A small sound classifier, trained from scratch.
Model: 28.9M parameters, log mel input, arch transformer, norm rmsnorm, activation quick_gelu, layers 12, width 384.
Rows from block 2 of a small sound classifier, named by matrix and row number. Rows with one number belong to one neuron. Each number is 500 + 40 x the weight over its row's rms, rounded and kept within 0 to 999. All counts start at 0. Numbers have three digits each.
After each neuron's rows are labels from the 100 clips, of 14976, where the neuron reaches its highest value: "responds to" is what is common among them. Only what is clearly more common there than usual is listed. The data: acted Russian speech (Dusha).
# fc1: MLP up (model.blocks.2.mlp.fc1.weight, 2304x384), inputs 288-383
# fc2: MLP down (model.blocks.2.mlp.fc2.weight, 384x2304, transposed), outputs 288-383

fc1.160:495436523517474418495435584470494531474460510560442490530492479514479538477532489512469491490484463451535466453474573490491536552422468545553496465557501490508520534520483503496465393425503501441634524499487527500477496509421494514444444542543424489456507509437509527408534473498500434475
fc2.160:487464529556493500452502469411464507296581546516536465513450485514439465549494492519433524439514559513507514535517530449513450553549466496521510458437508465531540445515555508447588524532487488524521492449473517518504431558483503509455544483496506457562508513485526508509526492460521528507
responds to: emotion: angry

fc1.79:505543451460540466500493477524434418493481457496513504547500518463500496448480495511460517461526501515544509534440516424495519453536455562449491523501453473497503572434527570504532523486468504499549469608481482420451440532468442466488449457502439551500550511507504475428473508549553516501
fc2.79:615482504478543576426581511460560565337453489499501542472475464429447500515515505485492545553520541496510475489486475538484533513510549502448557490460532520543521438507504470527455518471456440488404512508484508555542408489435525491489526496467508519521453495499519464483500511474549467507
responds to: emotion: positive

fc1.226:573512458524458502533520480531587523508493474485509493532541483488499485508444547535518477509541604516564517478512474493562416480511510539572460538455518493507499523519484443449521499601487508500477487528450489427463489577538526491514485477460492545503510454501479491476526503518412406536
fc2.226:511521505478510517494499492462504486506521501497525481505537576465430432448591471432491490478462413542487546459491536490463569490497500448501577513528484486512568487457456435503471510489419472527443432509498499589499477486529524513531488591447547500482516521540575549459487528420566499450
responds to: emotion: positive

fc1.251:486467516493500492461545474515479486538504440540521542458542502504482449449483502472470484571497493516482481475509468532472537470495444530557552449528502500538517484533528501477541560517449583512478459512502562498453527546553503475477513521491551506545541496520480487391503461548594429527
fc2.251:511431537464460484447572498444581500310537515473491475436504507475487499493483449488480472508510469533466502469464499474484460474516562486433522530416463473481484552558497487565471492500463459477471558511478457512562402513506567531475532455582576508460511474474473491514549503460398462482
responds to: emotion: neutral

fc1.26:534487451452507480550479568504545460480497565511411448600487461536458500496557470497488499478510539584511488452498528573468485487489529452502447485529494492488517512518528457462505451504457464521451452533488493532466558513487511558528560520527549549546451547491512471515492495536444480506
fc2.26:436533585440503446495531558609489429217474481468495501501585519543546517497538415572460569477526497459536506546493460504510516478512478549490558489470551512564457455530510490508527471472459565579503466498544493505527521512447480519444555538451510506491459417519488450515490455457491542499
responds to: emotion: positive

fc1.78:501509452470513462479481513594563546490509497511490411544490540518500471503483518404532451463497508536517498518506483508527486508542509524484515533515485513553496533478474516440561501490438514474509535502513501491438487490573510474544517457511510401480490465514467499497436485505486502509
fc2.78:462468507507530498509509542471420552607498550505522577551512424442428487501474514536531544493428488516529515430454544516511489490440463498500558510482478531492532472487527526454578496474537448515493543539483471542491451509462543509513549520450535477489568509526542509440546496501497493474
responds to: emotion: neutral

fc1.722:472558507526557514504520498525439515480484507473467521434484522443410486469490526526452467501462510521497560568546495492488534495492491537453511507505462572516454540563559456493457516544515545498405494529527546570505547447507546480460504510468575477555491527486402492434539503519568456501
fc2.722:547463528485492507481549482444504511312521555485519534471467513489492538507457508483454520603540557528459491432425452492455458499543435470472551464454526468489566506437466531518492460448470467472488546526494477520557463526461510518530507488509540595480506536445508489499542501472492456510
responds to: emotion: neutral

fc1.96:406445574520429527524437492520472430487470468474514549523477519466457518568489484532547483473463512474544575551478568470505527448432508444498455385486559575474562527415487454451484475498490513451545481484507495567502484475528485586395475556498493513425475451478540483454443502501543460522
fc2.96:532470509472496513455505530459531466178476502534486462514523487476491491493466528558453507603464500548543581475457479456497485483472523491498513537550538432529553490474585532490570488553464496544480464509519480520493534436522544511483425483501497529497496558468490480494497480505475536551
responds to: emotion: sad

fc1.128:504479464529460488486477505475502463445517566475453487480463417529552551442521458524490518509493510540487502476552433520484508474476514533493467464497491415429499508508529495466503513469561499488483513517526503475476534544427535528439512527468483468519465458484429460567535445493472588551
fc2.128:522442439524539510435484419448555494315493548463549534478424531508493509464410543454497473549459575508452509467419522432538485455519477464494518520435496433467551497469466528552569563522492414394483548451475474486507515483492576467529536477552494549454483522506512512448525543449504452499
responds to: emotion: positive

fc1.67:468518491544484483489491570439489526510562465487491585543427522496476480529483475521548505491501476503514461549446550491452538493479501521563474444482525544492569463490476482399474469495556519523540522431481455537483486555536473493430474516478489464456480532465430476433501573531537506486
fc2.67:505504509521515535484549583505454470158490477493500499530542548479558491546512497563436480590440515535519576457498490486527468500488492517470544493488523420468568494537546516515552480557478458535485537473470470513464481436528546499525482478510532504576535523494548438462456482483465510527
responds to: emotion: positive

fc1.236:477473486403605448474481463515449517482490469515530480525584474525460526498522537462513530479485449419582462482546463493506504401520532562516496532457512580556503503489435513476495527496494507519492488533516480492492558475540449442479518448547516502425537583487461538526483557408477430492
fc2.236:480530461541516493493521520430471477491483524469514551534343489504463509478519487445426491466545569504497485507463500606475537501500436458433482512560474510453495434501506509457525452489549540483493515467514460455424412541486505469546475514460547512550521490519551504399500557534546505506
responds to: emotion: neutral

fc1.761:498517458465564550467517512548508467521512486468493536470521503477505420502482553483457516423493517445589514523546537456550493513570545493505515473489554507551465507508539504478550471549497526424470496541507430578481623441493522470469523542477485509514480526451510465397504438527520460526
fc2.761:529453516550472472486532478420474514538468571538517548494470470538473562492484516452435494554484566522536485472527473543476538513512451507468507559499463511484564452585484477481466488499468455487403543476502470448471415506534554546541530448498507511498554550531483530454474523494467480531
responds to: emotion: neutral

fc1.439:519458528545440504463546489498487539498513529463538468440546459559495456491482472475476413455456503494559571490468509474516494449506505521554517490476515472509544497551599520427498465541495423547446463467559501477540466482456531573402498434461412502527437450520525499564506517481493539525
fc2.439:535464510544463534550570497440537458083482505493486530495530493505515449511470549541450490530517577476456479509500504494510499495512531497418486454455464543490489488458470491527513501513515487509438556466517469425467484536535502550536491527552546524572562531466563524456529534433489428530
responds to: emotion: positive

fc1.533:470478493434561479503470433533546467483495506558476506455582448464495530510529511470511504486534540540550541429483475479614528509460482572424494483511500583436509524515477447475495550567416497524560472554502523458508469483478504461458438436513501515546520465546540483456535493465505473541
fc2.533:525512502486550486445557483478533495353572473498480445473455455514497562508482517457494516459499510451450446437445445476466482527510446452539458526441494457505492549459481523478456481442575513430431507429458513482514475513474486547510491490457541463534522552479453429462463546482501488521
responds to: emotion: neutral

fc1.74:490554450447512510505523500534466542475509510468527410488525478482418494486456500448498505460485524491464465559549531427551493532565556474443509508496474522488525489545449509513486529500527458475567489508524496543438559440524535497479417463517530509532483599523443517470420451435549476523
fc2.74:538456582440508556448510494381523505400478515520531557515540455519486507555457496498472513578481515485475547476536499574508513493558457529416590489441502450473576481497496496491496483492506511462516505435481471434512471548536523515503473523493481500476535450506531488469506511526553456508
responds to: emotion: neutral

fc1.362:453482471479502503442497548530484477485449575469513521570621467531511482538516540541481420488475475532509507501489524462519487466570452449494433459460535501477473483561531477452499568465470417486466443482521510461516418473470567557530460446508424476522479379499508443527556510492548495462
fc2.362:513521476483438532467479486528531500188484415538459482478523534458556534461510482505472506507529500488440486509401492428481543485452564514460543490515492539523538526479510431469542484532542525514452543457531481406538521610471569477501423519504472543516423474438429553529511494474512414511
responds to: emotion: positive

fc1.321:543467444528550531466465520451559512465509471567465537529437484518543460460460477458494502498504536448495473500513522535520617523537521498533489472510469523470531489593508531522516528576510506486574449484482535505495507546517583529461499537459419444495492492456600451529564510534514561476
fc2.321:566490509560508517439484479427501563358539492535572440514465524411419513510413502498491451493453475595499498496429490481514484561544513476474497520461491386506467559502466540525509571482462476483419555481451515496501374516506542562527463469513486436507504470508506518524505542497496464522
responds to: emotion: positive

fc1.185:449535572486492459524566529527445513482497435524432578491486472495517540489503508553556432504517589536524547489522522459466547574539584557575508459520491485478492506469509495558581524497428590468528522553486483501526508501456508467550491519482512552525493551436531514438520497521487500507
fc2.185:515449504510519510430572448465423467181555503445493485479483481432506424480433504580437438531505545511507489437451484523515474448536468533463530457451515470444513535528449510474500558523584469486466492462471541451480471518431565584504507479533549500467480487482431513477533516518477497520
responds to: emotion: sad

fc1.635:501503543466453453481517504536532491494476594513461512514476501549452424524511517526557382493481476483489553413441563534550551459461471563515551456435495535481551474566556461451526502514513444468424529492491579495514489498478516516515475506503403528537582433515484490495532567504528479478
fc2.635:558523519514450536460485554499467482198519447479468486512514509453525478504522481502495501488514564571450445486489497472531554524496558525450583429504501544477471562478469496490533486500569498482500543466508504482527474563491560512500473512482462528492427542477528530474495442423497444549
responds to: emotion: positive

fc1.7:515474445530517497525544491538508506500491551528439512519532547445454438529474495511551444506431528445438496466437568482495512426557415439498448404479527456441444480554499453460530567505504445488473510475525481444505453541519554477465455451499504470525504490443522475508552452499567405519
fc2.7:517493538515489561452488497547535508201504500505500485499454543497545492475486442559497484473516482511474491522471464452581544483479514521444557507487454554532540550495444456465427521480554540550496516456533510431527441575470536525562527513464445520536463486453499545476519476506491469511
responds to: emotion: positive

fc1.507:577478508504516461546492470509505473480482564456468515530458528540465488506513467478528468537465402498479461450510511477503445482481478527553447464483519522523504452520475547469513539452481486417456482501508475487496481575448587579497470440464510460557491393494529458511506486481523478547
fc2.507:485513491535484570510494472449514551151550508477471512493490583497463464509461534526491449498472460460491444521483469443538498490509547526475537529475516479509516481435493471561530518473530429533450476513496532497497498528448526573544480523508472507514455497441462523483482531433524483531
responds to: emotion: positive; emotion: angry

fc1.564:458410623508485519496486458557398473538436553546533503494499545522542514458473535591561472536503541461526530531526514466494492409512534418526509442537566516426451550482522481438461499471469443545528532434541555569520541478563504556515451555493478568464419556512504577453461453493472506507
fc2.564:523472494515506470468470513393538481387519555517508456516438452531461439501502562526525512449450538500500490480476493511475512496549512486468486535538517425538463484439507502484439551524482490473448432530493452513502518499515525580530527563490529540468471412380553466508529545394557527495
responds to: emotion: sad

fc1.125:464499479531498471401529505482512547537508476561410541524472463544519494527513537490441528586539425463535507455482523417531541513417574467527402457528509513472538470489481541437570459526497472483560508505472499562498467397447398537508534504501422518535486504544555532434518520519501497554
fc2.125:492475507510494493410526437548447472160514552492547506472470485472519554492466506474477519525466531555522529460542439503511506430472524521485490473444459489471507491512513501499528557552487462503538567432478482547574465499444488528500513467470555497489491512468482591547493534502515455474
responds to: emotion: sad

fc1.586:544444510461505506460530435557443554420494494519507480557466425455474535501510465535411540511497570561503377563510487477496466443505511479517537479510572485502478487532510464462500493445538514462496498449453509569499487538494497483416481427512532556471506483433502494473473425535517381541
fc2.586:538581512492490501462550524381485506512536509500546514477484532474525472525533548494507483571466586502463529526537528548476529456557485497456516509496548573517536504515489508546522536512431409496469500526507485501506541534564591520592527465469487511471518515561468501493517438575524544465
responds to: emotion: sad

fc1.85:495469503486576503453465442549443568467450434540493491507563446481435476518514487403473518520532520534508457475499501558587478514535469503468536518581515604510466442473492536411595540615523466434493517525493439462523438502463509480452458503493468457532546511503565472500537499524526575521
fc2.85:465460550486508443457483455521538453245550470466472430443452482548545546489466473453562464417529501416496470444455468513457465521551475522550505502461504490488499535491496508494472483433477506488513505512506510503501547462517485465480541485476482476525524483475406481555462508462509491517
responds to: emotion: neutral

fc1.172:475476510452548469477477416518459548501448464501511474507574449476399454479504539445465524510497528554502489463477492505627541534561533476449538542573493612519473450486488533410553514568530498477493521529481455444536467503507524461432459509465517451583550502491569529496519520498508548500
fc2.172:488471569468536461471494470533578447211577466469472463427491473551527567466448478406538496445543535391481474436430434496469489550517483504551499483459528497488509537483483507529470501419472499453504505468522495460467546479487487465487537479488517483496542486492437464498460523472513494510
responds to: emotion: neutral

fc1.657:519530417486566456520537511485457519468495462483478519529479431561437445492530534440530425509534449474567498511409526478558467457484472522490478528426466573481494524517459469423581451552510535463521504495492486468466505511559514492484480468457457498483450563471493500484469468460472534452
fc2.657:491493502446507546473572470441476551459505464513524514457459447484569495523490485522429503450438538545461506474541474461537513549518525506483476522564500462534526432509474483501497560433578478539542516458486488554462448534492531468549524528471473464510568462523498493476486506490510514494
responds to: emotion: neutral

fc1.335:451494438464476462468496451566479561471514470496567446495510473577450538518472556486536468495489492502502519561541581427519461405555548474495462543517503529487462577466505481511552492488518505516560532555512447559505547453556526486489475463478531498476534548567460427495443463463479471522
fc2.335:569496499507519519543505610384511516576472513476534553509510464512406480531473514473502576557427517481516446473500524557518500522560467453486551529495507494482604442494503541428473480533525480456471508529375473518501499542509543462535490526501513542432518490555615534444503480497507506477
responds to: emotion: neutral

fc1.727:594495467515528442555474494574581459557522500508443508458481529537476499451478555441474505522518546574539449422539529521427533483535455517545582472521555506450529437465475547514587577474534525496554518471522503528437493503477546507502474489478480539449488551475413444455426426522492494486
fc2.727:515465527517503530453501515439477479488541515522518487544504474495448509547489430536514498513554552515458438471473477495544495527536483496451545491512497483526508494493544492491433526450478455485461517518535485435552468488474526470588503547536511495488516491566581543490509448523465462520
responds to: emotion: neutral

fc1.144:512521473496555396512477443551540507494525469574465513483552481492549563519480562560577427477510357469499499475529477455504465449501544586506464452506456547405533480436430431447508524548485475528494512517498497475510488502417521544478467487520524487451480473588572532499530484490524504487
fc2.144:502461463544577489502556433422490538439504507494472467498415482516429421470464497470466476502473552558457474476510463549522495536510468474559431523458469509549530489412498551486453532465569509484506549456507498551484471451544484540541551469459512490587510471419440502484510503495522506493
responds to: emotion: positive

fc1.316:514493521487519468536490533512519550492498500482481417536542487530430430500538435459510437482450496490467491528497527499464496571539482462523523434529464540502463463513574474459506498566476488484414560468586509449503507534537499492543554408486494535494518439475521451527518479487478417439
fc2.316:517494472539466527422472488476537556249490431478448492521518540425474526461554508513475499544465482525468440479483504499494498409550514464458495525414598492493565511517575550512481545512497425460520511528507481494565555507555590514539542531441507570528484534417495495549508491454490433517
responds to: emotion: positive

fc1.102:460438521446501496410466480476515574442482522558410509436528456482441432486532490444465545488506533554503506500537475496593535559551491476484556483539478577549509444515497510525577499589522436448508475528503468501521535484498454530438438496548488477602530471525582514478586482479503485518
fc2.102:490503525493529466489522516498610514167571479545448444444464458491518542508434508417525486441551456474473502472483433492445455499504526491567507542463501467488527541514484548499470500479480454508449539461471505483468526492508532501527516504516547427521506474485441468504488485504525498535
responds to: emotion: neutral

fc1.717:494508470489463498502479470484548557488472506474554527451470454510563490511558497438522522480509559512570499468458444467583449526448448540499553486531545564446496457488514527480470493411566535459467435554542523581467540579546537515549524528481477503456506544514425519572493550482438476467
fc2.717:506592473532598509482507512465490531416486483544491463552461467405417533430530465518494470601482475470525473523487495470484484510461459570546521553499507474511458487495470449510500549492539476455523504519457504530479452444549491591483489508517474553470468503504521518513474539511550448456
responds to: emotion: angry

fc1.224:444498443555446508533519460457512467438474500479490440481484508481476554523475513432625471421491513484533497517426535492414533503451525504485419423526548545501529459535496400413549413449487467554488511456429486418494543477563533568462389500481507498469508504490427497511491532509568429488
fc2.224:529514500509485517401491452527546490256470472514484498478506442468444501539452480463435473516556523483472490519461438445533500474481557489456589526482513470528536531483439467497486583511517480459474540426574509489544418551518549565482515534563501461513462476482541596496514492539481487508
responds to: emotion: positive

fc1.473:581473542430457456494472502568567538499460520462466429484487491475522433479446478558537512470474486484524480406493542515454588526555504549544504425549490362535502476549534471469517495593516462409455503539531549522491488538480460501500493494495480476471542445480487481544498497540554495510
fc2.473:559545512463540545488517525545489468301504522582524567500520520447544464489489509531504474499501445503474483505541536447482529468531501498534492525462448529565560466478503503558487503476511475530535453546571467499496558532564506529487526449478523527539471560478489534502500457513534487483
responds to: emotion: angry

fc1.746:515505545573471540551546477511498540468481452439538462522488537426496444540515468526482468511534516449470539518471524505521446476476492498466441519553495463508485484522416426474523478431507521463460444424491536532528439502489518500443510482506520507611547449523481494531440498540482506534
fc2.746:512508513546473463397544589452557550194538465546507520502422460478461451517540554482486488576529492441492467478441471503527484516572556500441550482509525510491493463472514495544547514486425491425471505491469471512457516532547532479533501433486596516511507470534502510462465494512507435462
responds to: emotion: sad

fc1.243:371475541547496526499471499528522496551521476504515585557437477510496495537493498539519459481454495495540489534518533500530518505467543463484442429533509588472614484460485448462491477571514530541567466425526447516449471442506493551411476537509470457482497494564510492436490560519504457454
fc2.243:481507498534525515477501542506479436188495477476466479529563513478489471543466484591408507583458485581566564464474464494498491460512474519526556520539529460489552513506582523504579495558427509575520504496506456508529490422535543505486472500487509512461533537491505502465486480535452538556
responds to: emotion: positive

fc1.430:493471474461462508439422532536489442463481478466506470464514434506583479486536560522521519467456434463523432442526491548508490509453556506517497439574514433396535479495497539473475451497562486472463502479505552520587468487433502555443445524461535516482467482493561509505550459537507525479
fc2.430:515506468560519578463514524451529542178532502519504486524504541460515507521465516492510540499528470484493476473450489468546546494534572493521504478465479464475541516498447586432493531469523452456474549479476511510486437495494562496565501498516526489486397534449538541433547527478501434518
responds to: emotion: positive

fc1.647:469431492518497445435533526518533500493433516498534452500513500588427473575481495578561416494523531537472486492498545529505452469531411551468479482533546509482509549512549438443552521491536452480423476458542551467524509521471565530494467471489512527538465438466521432526539538474568490448
fc2.647:510504423524444536481489486538495488202489424554440466495529511387541541496490478494432506540476519490464447516465518457489538444486601484486514480499495484497502564516508490486515471543524458475433524437503537465493508566489562597501495541501457496568411497435475530507495453480523481533
responds to: emotion: positive

fc1.534:446460435519474495514530446471501497510490501575490565485525537492503517404488484576517515469518472482547503456559507416499461519466498533573548541442438487420529484547559513415565459504418485502539506537561500466561535576511463468489500489500557520548465509414618486380557525459498417487
fc2.534:499448516520515479358618495495466429362536517456486481470456443465551464512516538456446454526491549440512491517508524518514466517563552520452483465515473523563529503470509540547477500496497494466505584454475479545436467511465479532512499486468537536480585468503473562470472507443436483473
responds to: emotion: sad

fc1.34:452499523547515479542492589538449504502506483519489575486490520536518472486478474492557481512490518494523478513476534539484508460544575452528475414571513579459560476512495491456551462466496563538557449478436431530482451580558531459510479496477447550476511535504442507451457597495522448488
fc2.34:476502511582510519464536512457493466264495450508492478493533518473513479543457495570424503552483518540561581454442481487507452490559481503510594533473541466484570497519523450519524506490487452587530554485485457499483452449554570485518459446527556483469497490467463490474525487510469508553
responds to: emotion: positive

fc1.702:529413508452511488485424450504510487549509532509524493452538466506524462571493441446450486499594458546530434456501475493484525472544551482432516570465495480522521454484463539493543541524403508520493413530524524454514521494562478527518497517591418536568524495502487467544573494485606390457
fc2.702:528510520475522534487509501404510536611473425512483522515444469459417471485541520538525479507493484574520488454506462506514501420446468516505536472519490498551543495542506516501506442508566432492489580542483515488484403528454559506537501481489547539440506492526541443395457472479457526460
responds to: emotion: positive

fc1.689:431504473496525480551497536482546485489474580505389503552503514516501497524536492488556469462492508550469463425454526520471519465455476480534466435481511449444573500523549463481448472489463420516503488497507531482488513558528522528514543514530542497477465568469490518560564459554507491577
fc2.689:487524576498499492471581536583509462229488471470520523528552501530530488493516468580441588468548513494528478545524488488521520500572498539495580437497534542527462482515506470511525451518483553573506468529513504523532509507441463527438563513476467493524463408499494494487514468459458556514
responds to: emotion: positive

fc1.511:487516477509479486503503446531415448489436527485495542392491441504507425458473557467456434511475474506550511506553540345537484463557483529532489486475432549453506521494503491497522510511476507503504473503486518487518524440511498534463474498520519504446497494612475540455551497520499502487
fc2.511:575488541492498533469567518393541532524529449498515508530507448491467542486550537453469541565470547531472464466491452537525476530497480494479515474446482574522571516449535548499429540514481465478476580491487445498536490451469520470544504564468486529538503529463539480444461483458515432485
responds to: emotion: positive

fc1.682:475499533525493537492515507451477522561558534493443586537430552501457534530464548485549497535441538517490540509534506488507575529509470446547485385499471631493515506446496471460531490557473483537601461454500505492469494436527475489444498469497479449497479481557456447450486496519498492493
fc2.682:510502488473562505491560510486488459199495457482474475470550525470518445567519510544414497581421469487540516477496480501476478447508478514501536524508549438471581484542594503475553507544460499524487540467497459523460501425512528468527448489493511528508521559512566503499467492513484513490
responds to: emotion: positive

fc1.592:500428466456540522522498478476458441491458446436452497470578533503508546475504567523538491441507499529551491487508503467493530505472487505558538487552494486550454532510512484490460517508492521525484499481471476487517530472527466430506444466490472545515546542508392461476494483465588494525
fc2.592:514533508504487489430568427518480546489536505547515545480432474451501464507444585502495572550508570475481494500571462523452502437539524528457491579470556537486544447447499492500475485460528403492474500504498566540520413522498516593573498534528523483464454465531567557404445523536558523448
responds to: emotion: angry

fc1.89:506434445497451442528501495514454456493494550470526480547512462529552509557481462456489513495520480552433445478546536478476547531540498491503517490528471487437537493525471504510502520502417460397532472500560433527534481532541512482473496471505516432412554489543568525435512476518471473490
fc2.89:570477549550537545443503559466496527596525513507491512512443444507466433492538555504455511503455517481540439515466507530448483453563542472424470470455480469457568480431525495523616474512506498556468516406459506508497542659422547545505480494437552539529503456430498507470547437443491523496
responds to: emotion: positive

fc1.295:575477512542506437463535498501569528491403505528461464529547477558491598423437504488492483584480513534488419526474566490509604479536452476536465476558459537430519525459531504469514479499505417436474457468451539506528454431515494471509448541495521505438481519525466540524538490520455406508
fc2.295:540518499580558455513551481500524547161557516487524501485523497535399498512471501560420426519474521474544495483497488481495506548539468500446540424495491502474531460532501489508476510467457523452462528474487443580471421476541522527520512441490495508560560505532493472523491540480515438497
responds to: emotion: positive

fc1.325:450499568524437514511550459435510565518424470452485446511494483527512472567514503591504489567480507529451523442535550426576496492478496550534544486547481527497506527450519454492526496471531476418401584515417601488492495465503513485461525492519584486593504481449491471462536445498505505529
fc2.325:514486559492574487429516521520562463129570457515475526466493512474535501456509529481475510456546510464487457483470431466483494481492551538469498525491476528450491517496432499513534488522451463521522541450480465504479473543506487475489508459531560552521498504490522536449465517526468477496
responds to: emotion: sad

fc1.491:526458500439533453458488498575488492533610491475437507518476518460536547518474476474518476469586462488536401468549530506489489526461522590547555469497547551515502429476465451467467499584481501482524463470504495572471475541495530534521510518497518479457427519532496480474482524535536389526
fc2.491:483466562548479530505484493322513562606503478502497513465522491473471531485478510510461458457483530535481494438477528534506474517500458483445463524471441451463575458504512534555525476415543459510430567482504574437512470536541532509539517440484533506445555564570516507434466458479452505464
responds to: emotion: neutral

fc1.357:483507433469523492519504508528547451551527535563513543511545471510496466428516474504479427429494518437550459481543542560475523524505503547492528470469508553522503478445490492441465510539436545489460497490535494457513550442534472518509533532496470515522460538492442499472519534456476439498
fc2.357:526475500512488494490509486407470513520458536462492481481455521471506547555456525498435513518458514450497502474490528486508501471508508489493497488504465460487547479533465542520574464460539439486412478512459486487449464587432543580590484455477593488491609551471531524413518468491462490504
responds to: emotion: neutral

fc1.549:396510589470470497513491508471490517465523525444522546444564506512470425479472534542459443465411480474437492514440500564473456498541414387527539485478540517535431503477501586473480511448470454469520511477538503456504543455526529448492531502508574501478466529508529441449499447548483474439
fc2.549:556519501534494493469573516501493520550540480522454537498483487501488531544537443440455586487514581444458523426571446581491485535485497562447527456495464452521491516453514472515374563494531550543500501450493478516512486543395392434529475501526474503463552477496476408526447481434466514502
responds to: emotion: sad

fc1.46:443503503522555504584548524490536526493499557466413504594521517505486502505528498491556490436453544486499448419456514519523521468474496491515476414491500476441571479541561491459473498503476464493516475484504555506484511535535508502468505495525504518476467553465450506580531461549499460533
fc2.46:478515581505517495451559508564499441259476441484504560527517507510526471497509458552457606466521514491564501538530509492501500495561535525519592489523539552544485491524494493486500466495476533563517480546472509553551519507411467510434559500451465497501435386514490516481525484460486550485
responds to: emotion: positive