Weights of a small sound classifier: soap at rate 0.0021, trained on acted Russian speech (Dusha).
Rows from block 6 of a small sound classifier, named by matrix and row number. Rows with one number belong to one neuron. Each number is 128 + 32 x the weight over its row's rms, rounded and kept within 0 to 255. All counts start at 0. Numbers have three digits each.
After each neuron's rows are labels from the 100 clips, of 14976, where the neuron reaches its highest value: "strongest on" is what is common among them. Only what is clearly more common there than usual is listed. The data: acted Russian speech (Dusha). In brackets: how many of the 100, against the usual share in percent.
# fc1: MLP up (model.blocks.6.mlp.fc1.weight, 2304x384), inputs 231-307
# fc2: MLP down (model.blocks.6.mlp.fc2.weight, 384x2304, transposed), outputs 231-307

fc1.455:136137061131109090112113131128066113127086119106087196126122103138095161081138136104129079158106185132154119116137098116124127123164154102151156084126147104081159153119110142209075188172089111171142117146188135118127142117135145159
fc2.455:103129157168094162129138058117133127101128099171178080109153176155111092136152135075139197163098115096125110114090148104158130084139100110127116177112120127167119102184114168116144100130107120129127136137097025184125110111056126142
strongest on: emotion: angry (46 vs 18.8)

fc1.337:139148096123083111141211076096147156130184135125155093117152127170169158094142176114122132079119161134115158107104176134123162117103101173132191088102135138144128155136159156138172104151085132092131085174093124101130123130110066107
fc2.337:094106137169127151053120156164175087120116141093161153118121199128111116088074073141162152136145100111153089131082094143172119103195125121112137182145111101101115081119146182126079108088102117156098086090196183205126097090165121111
strongest on: emotion: positive (43 vs 18.5)

fc1.692:114153186146106065150126165094149125152067186159128101164101133191114143098079142102112127167085109233098158142099111132112141109139096168128085108078098142147126094118069120147111147112129112133126119186193129142115094036126179103
fc2.692:132092100177108155120138144125085165068140090178161156072101154123163156105158146107124183090121138138162085132127109127177108171134148130144189111175160088158125083089136196187125116127124128051089102126101223113130113181182092138
strongest on: emotion: angry (66 vs 18.8)

fc1.234:143084137092156153111089121153092150124143162099143067115128085181181162114150084100093122091146151103122128166102100132154126109121105132172131124129123124093147130119187129176144187120070110108157049149121106135118163124142112151
fc2.234:131150111119072187129109074126133098111147114160151118135155136116080086044130132085114166184145089161149124126104203098187146168152051121111111126124126095167155123136063177150140094123186089169145103059122000180199104123140145187
strongest on: emotion: positive (49 vs 18.5)

fc1.563:147093144142122129148117127133153149159102115177131150124105143186130117133065150117091162103116120120144140109143132160097126125115149156141123140158182106178153098127189076110131118087140095124137128115108107151056078082162176116
fc2.563:114152102182142141090130124083115095154117124152159119131091134029155168108135116106129121073145125111114145197082159115141076079127068119121133118140136116115076092081108180146163137143173151100134139117117255143166052110111079148
strongest on: emotion: sad (73 vs 27)

fc1.138:119177127158133108160128109060135139137060051113117102190144118153137089073162183145072099088087125161127123126117128112136168173111106104150089112155145046104073134097161155077109085117145077139194123137146127100155141121131144118
fc2.138:137132156149103132106196186131114134130128088132127150083144132128145078168142089099082067094146155092172097096150112104161171130127099140100120120136124188122160143125106111157146180175111128144145195135135000140103102084173122153
strongest on: emotion: angry (94 vs 18.8)

fc1.543:152092134084108117081134152149161132146143120139110082137098147137160073116136130069098121121150109129150120097127143108150164137081122124153059110104135132104134159130222135173116098068053148134107152134114146095155111145096134105
fc2.543:129084102159129143161094085074136133131111154167182127154111167134124201106114105183155163124143122116121090193154119133105175120135091146099169118136113094124101119115152167111106137117152152086167043106165255146128100097178109139
strongest on: emotion: positive (51 vs 18.5)

fc1.75:093136091119141159149166115118088181209130134125142150149165144152138163109114116195150105149148127100157141143131108032136159140211140180160134054124123117049102131162141111142140095136163110132173115137143129144096126113161138116
fc2.75:125073156111113105098091178146156090072123145116133140136073123067139081094123133104095175122104133138131073105116126203189092132110153140119108191107132118159178082117092155117118141114096127085046115137167081160132090129113094115
strongest on: emotion: angry (40 vs 18.8)

fc1.199:103131136106170177091091117153154132137111157100063093159064141083155127085099124093115134144130166136185146189144169091136158105101137180144125091162100083110125149128113105164131170116118128135119119120151133147133100109150094145
fc2.199:108131132140120137122106154129133087086160132133187131121125143152117138138127103161129145112125089122073099086099093143156135146200163118088135132134164149152184084098119176097114094093156123165153090105127098125146140141123186071
strongest on: emotion: positive (42 vs 18.5)

fc1.154:078154100212136119145161057091162115159072108126110114176123162108078093099163143151137086111106140139146142137090144124154120205138114131131069131149164021105052115116121164078167057139190110123109172127130140081182147123138116080
fc2.154:117150150134113121109180149117140152140201071130145126109168149164153083164146042082086117080153195123136152098142132112155165167120099141114132098158085133140204158145108083138145180121135156132167183111148000148114110113161103135
strongest on: emotion: positive (64 vs 18.5)

fc1.266:097108131110101108154070147139127139108106196122111126127084110142131151192087109140065249056192084111191089120132096203147086137109113185122121107148137091138156116131112109115112117165082104168099129117140143067199079109108157113
fc2.266:138111123127147154118096096093145108155156062149191122130121105135124166073156124117096095147124149184088100151081157066157183101164076114127079160092073062177145153140116092147087100070164088130167094079130037171160172125149099168
strongest on: emotion: positive (72 vs 18.5)

fc1.652:115154125111160143157124108060120110086048098131123116186127179137134095105134119151068116118088106113140110092155111085134076166154117115125067093142119100110091172109132167132091137090103164142178122126115149065128104100175088081
fc2.652:143114134149129119124164142126108137100138100089143147090111152134132112110161101108107147134150167157147087085142145090187148169132087126142118120143140155122154130119137103100169174142148118133150140129103000168089109118129103145
strongest on: emotion: angry (96 vs 18.8)

fc1.185:145117095120158094121106123143125149168161196118122195144120110214140082086167127147113176154130195106113142087178109181075192166085108138120156137157135136130111124127166092061111180143135116194143119114092096151131112179095140140
fc2.185:122080114221081090152164137102140125154080176183174075139127143090139208099064109104154122121148085117139127167109120151111079045162079117138109140051130094118140119146077169123110128073109142119100095145119255138144124031162116095
strongest on: emotion: sad (88 vs 27)

fc1.373:134149145094133106095150159163128142164171158138106095162122104119139071112103127037165096148120186152121108125116137147144172110074149137175131086151167108114145152169162145125099180098091082165159182138127159133123122121099137079
fc2.373:127065111167114130150103126117129125100081098136166147125083160121128146049119125219105195084117043130151098126207122140096097118139116152099116131105161132153113052079137102142112129080125179114117091090122255130146080117161130104
strongest on: emotion: sad (57 vs 27)

fc1.541:121159120181118051171170135087157135127138066102149098139122156074120121104106162171144110126135100157122152167075140185113107205159131105139102131168136083141108105112120185147169099115179160098145190185132130089131157118135132114
fc2.541:101158158131121115119185181117090145133188100106126185101145140145174097156147099092075088075104131124131132129163124111108191138128122132074105151141125174134173147100109121154129139202117110126143204152131000129120146098179145136
strongest on: emotion: positive (70 vs 18.5)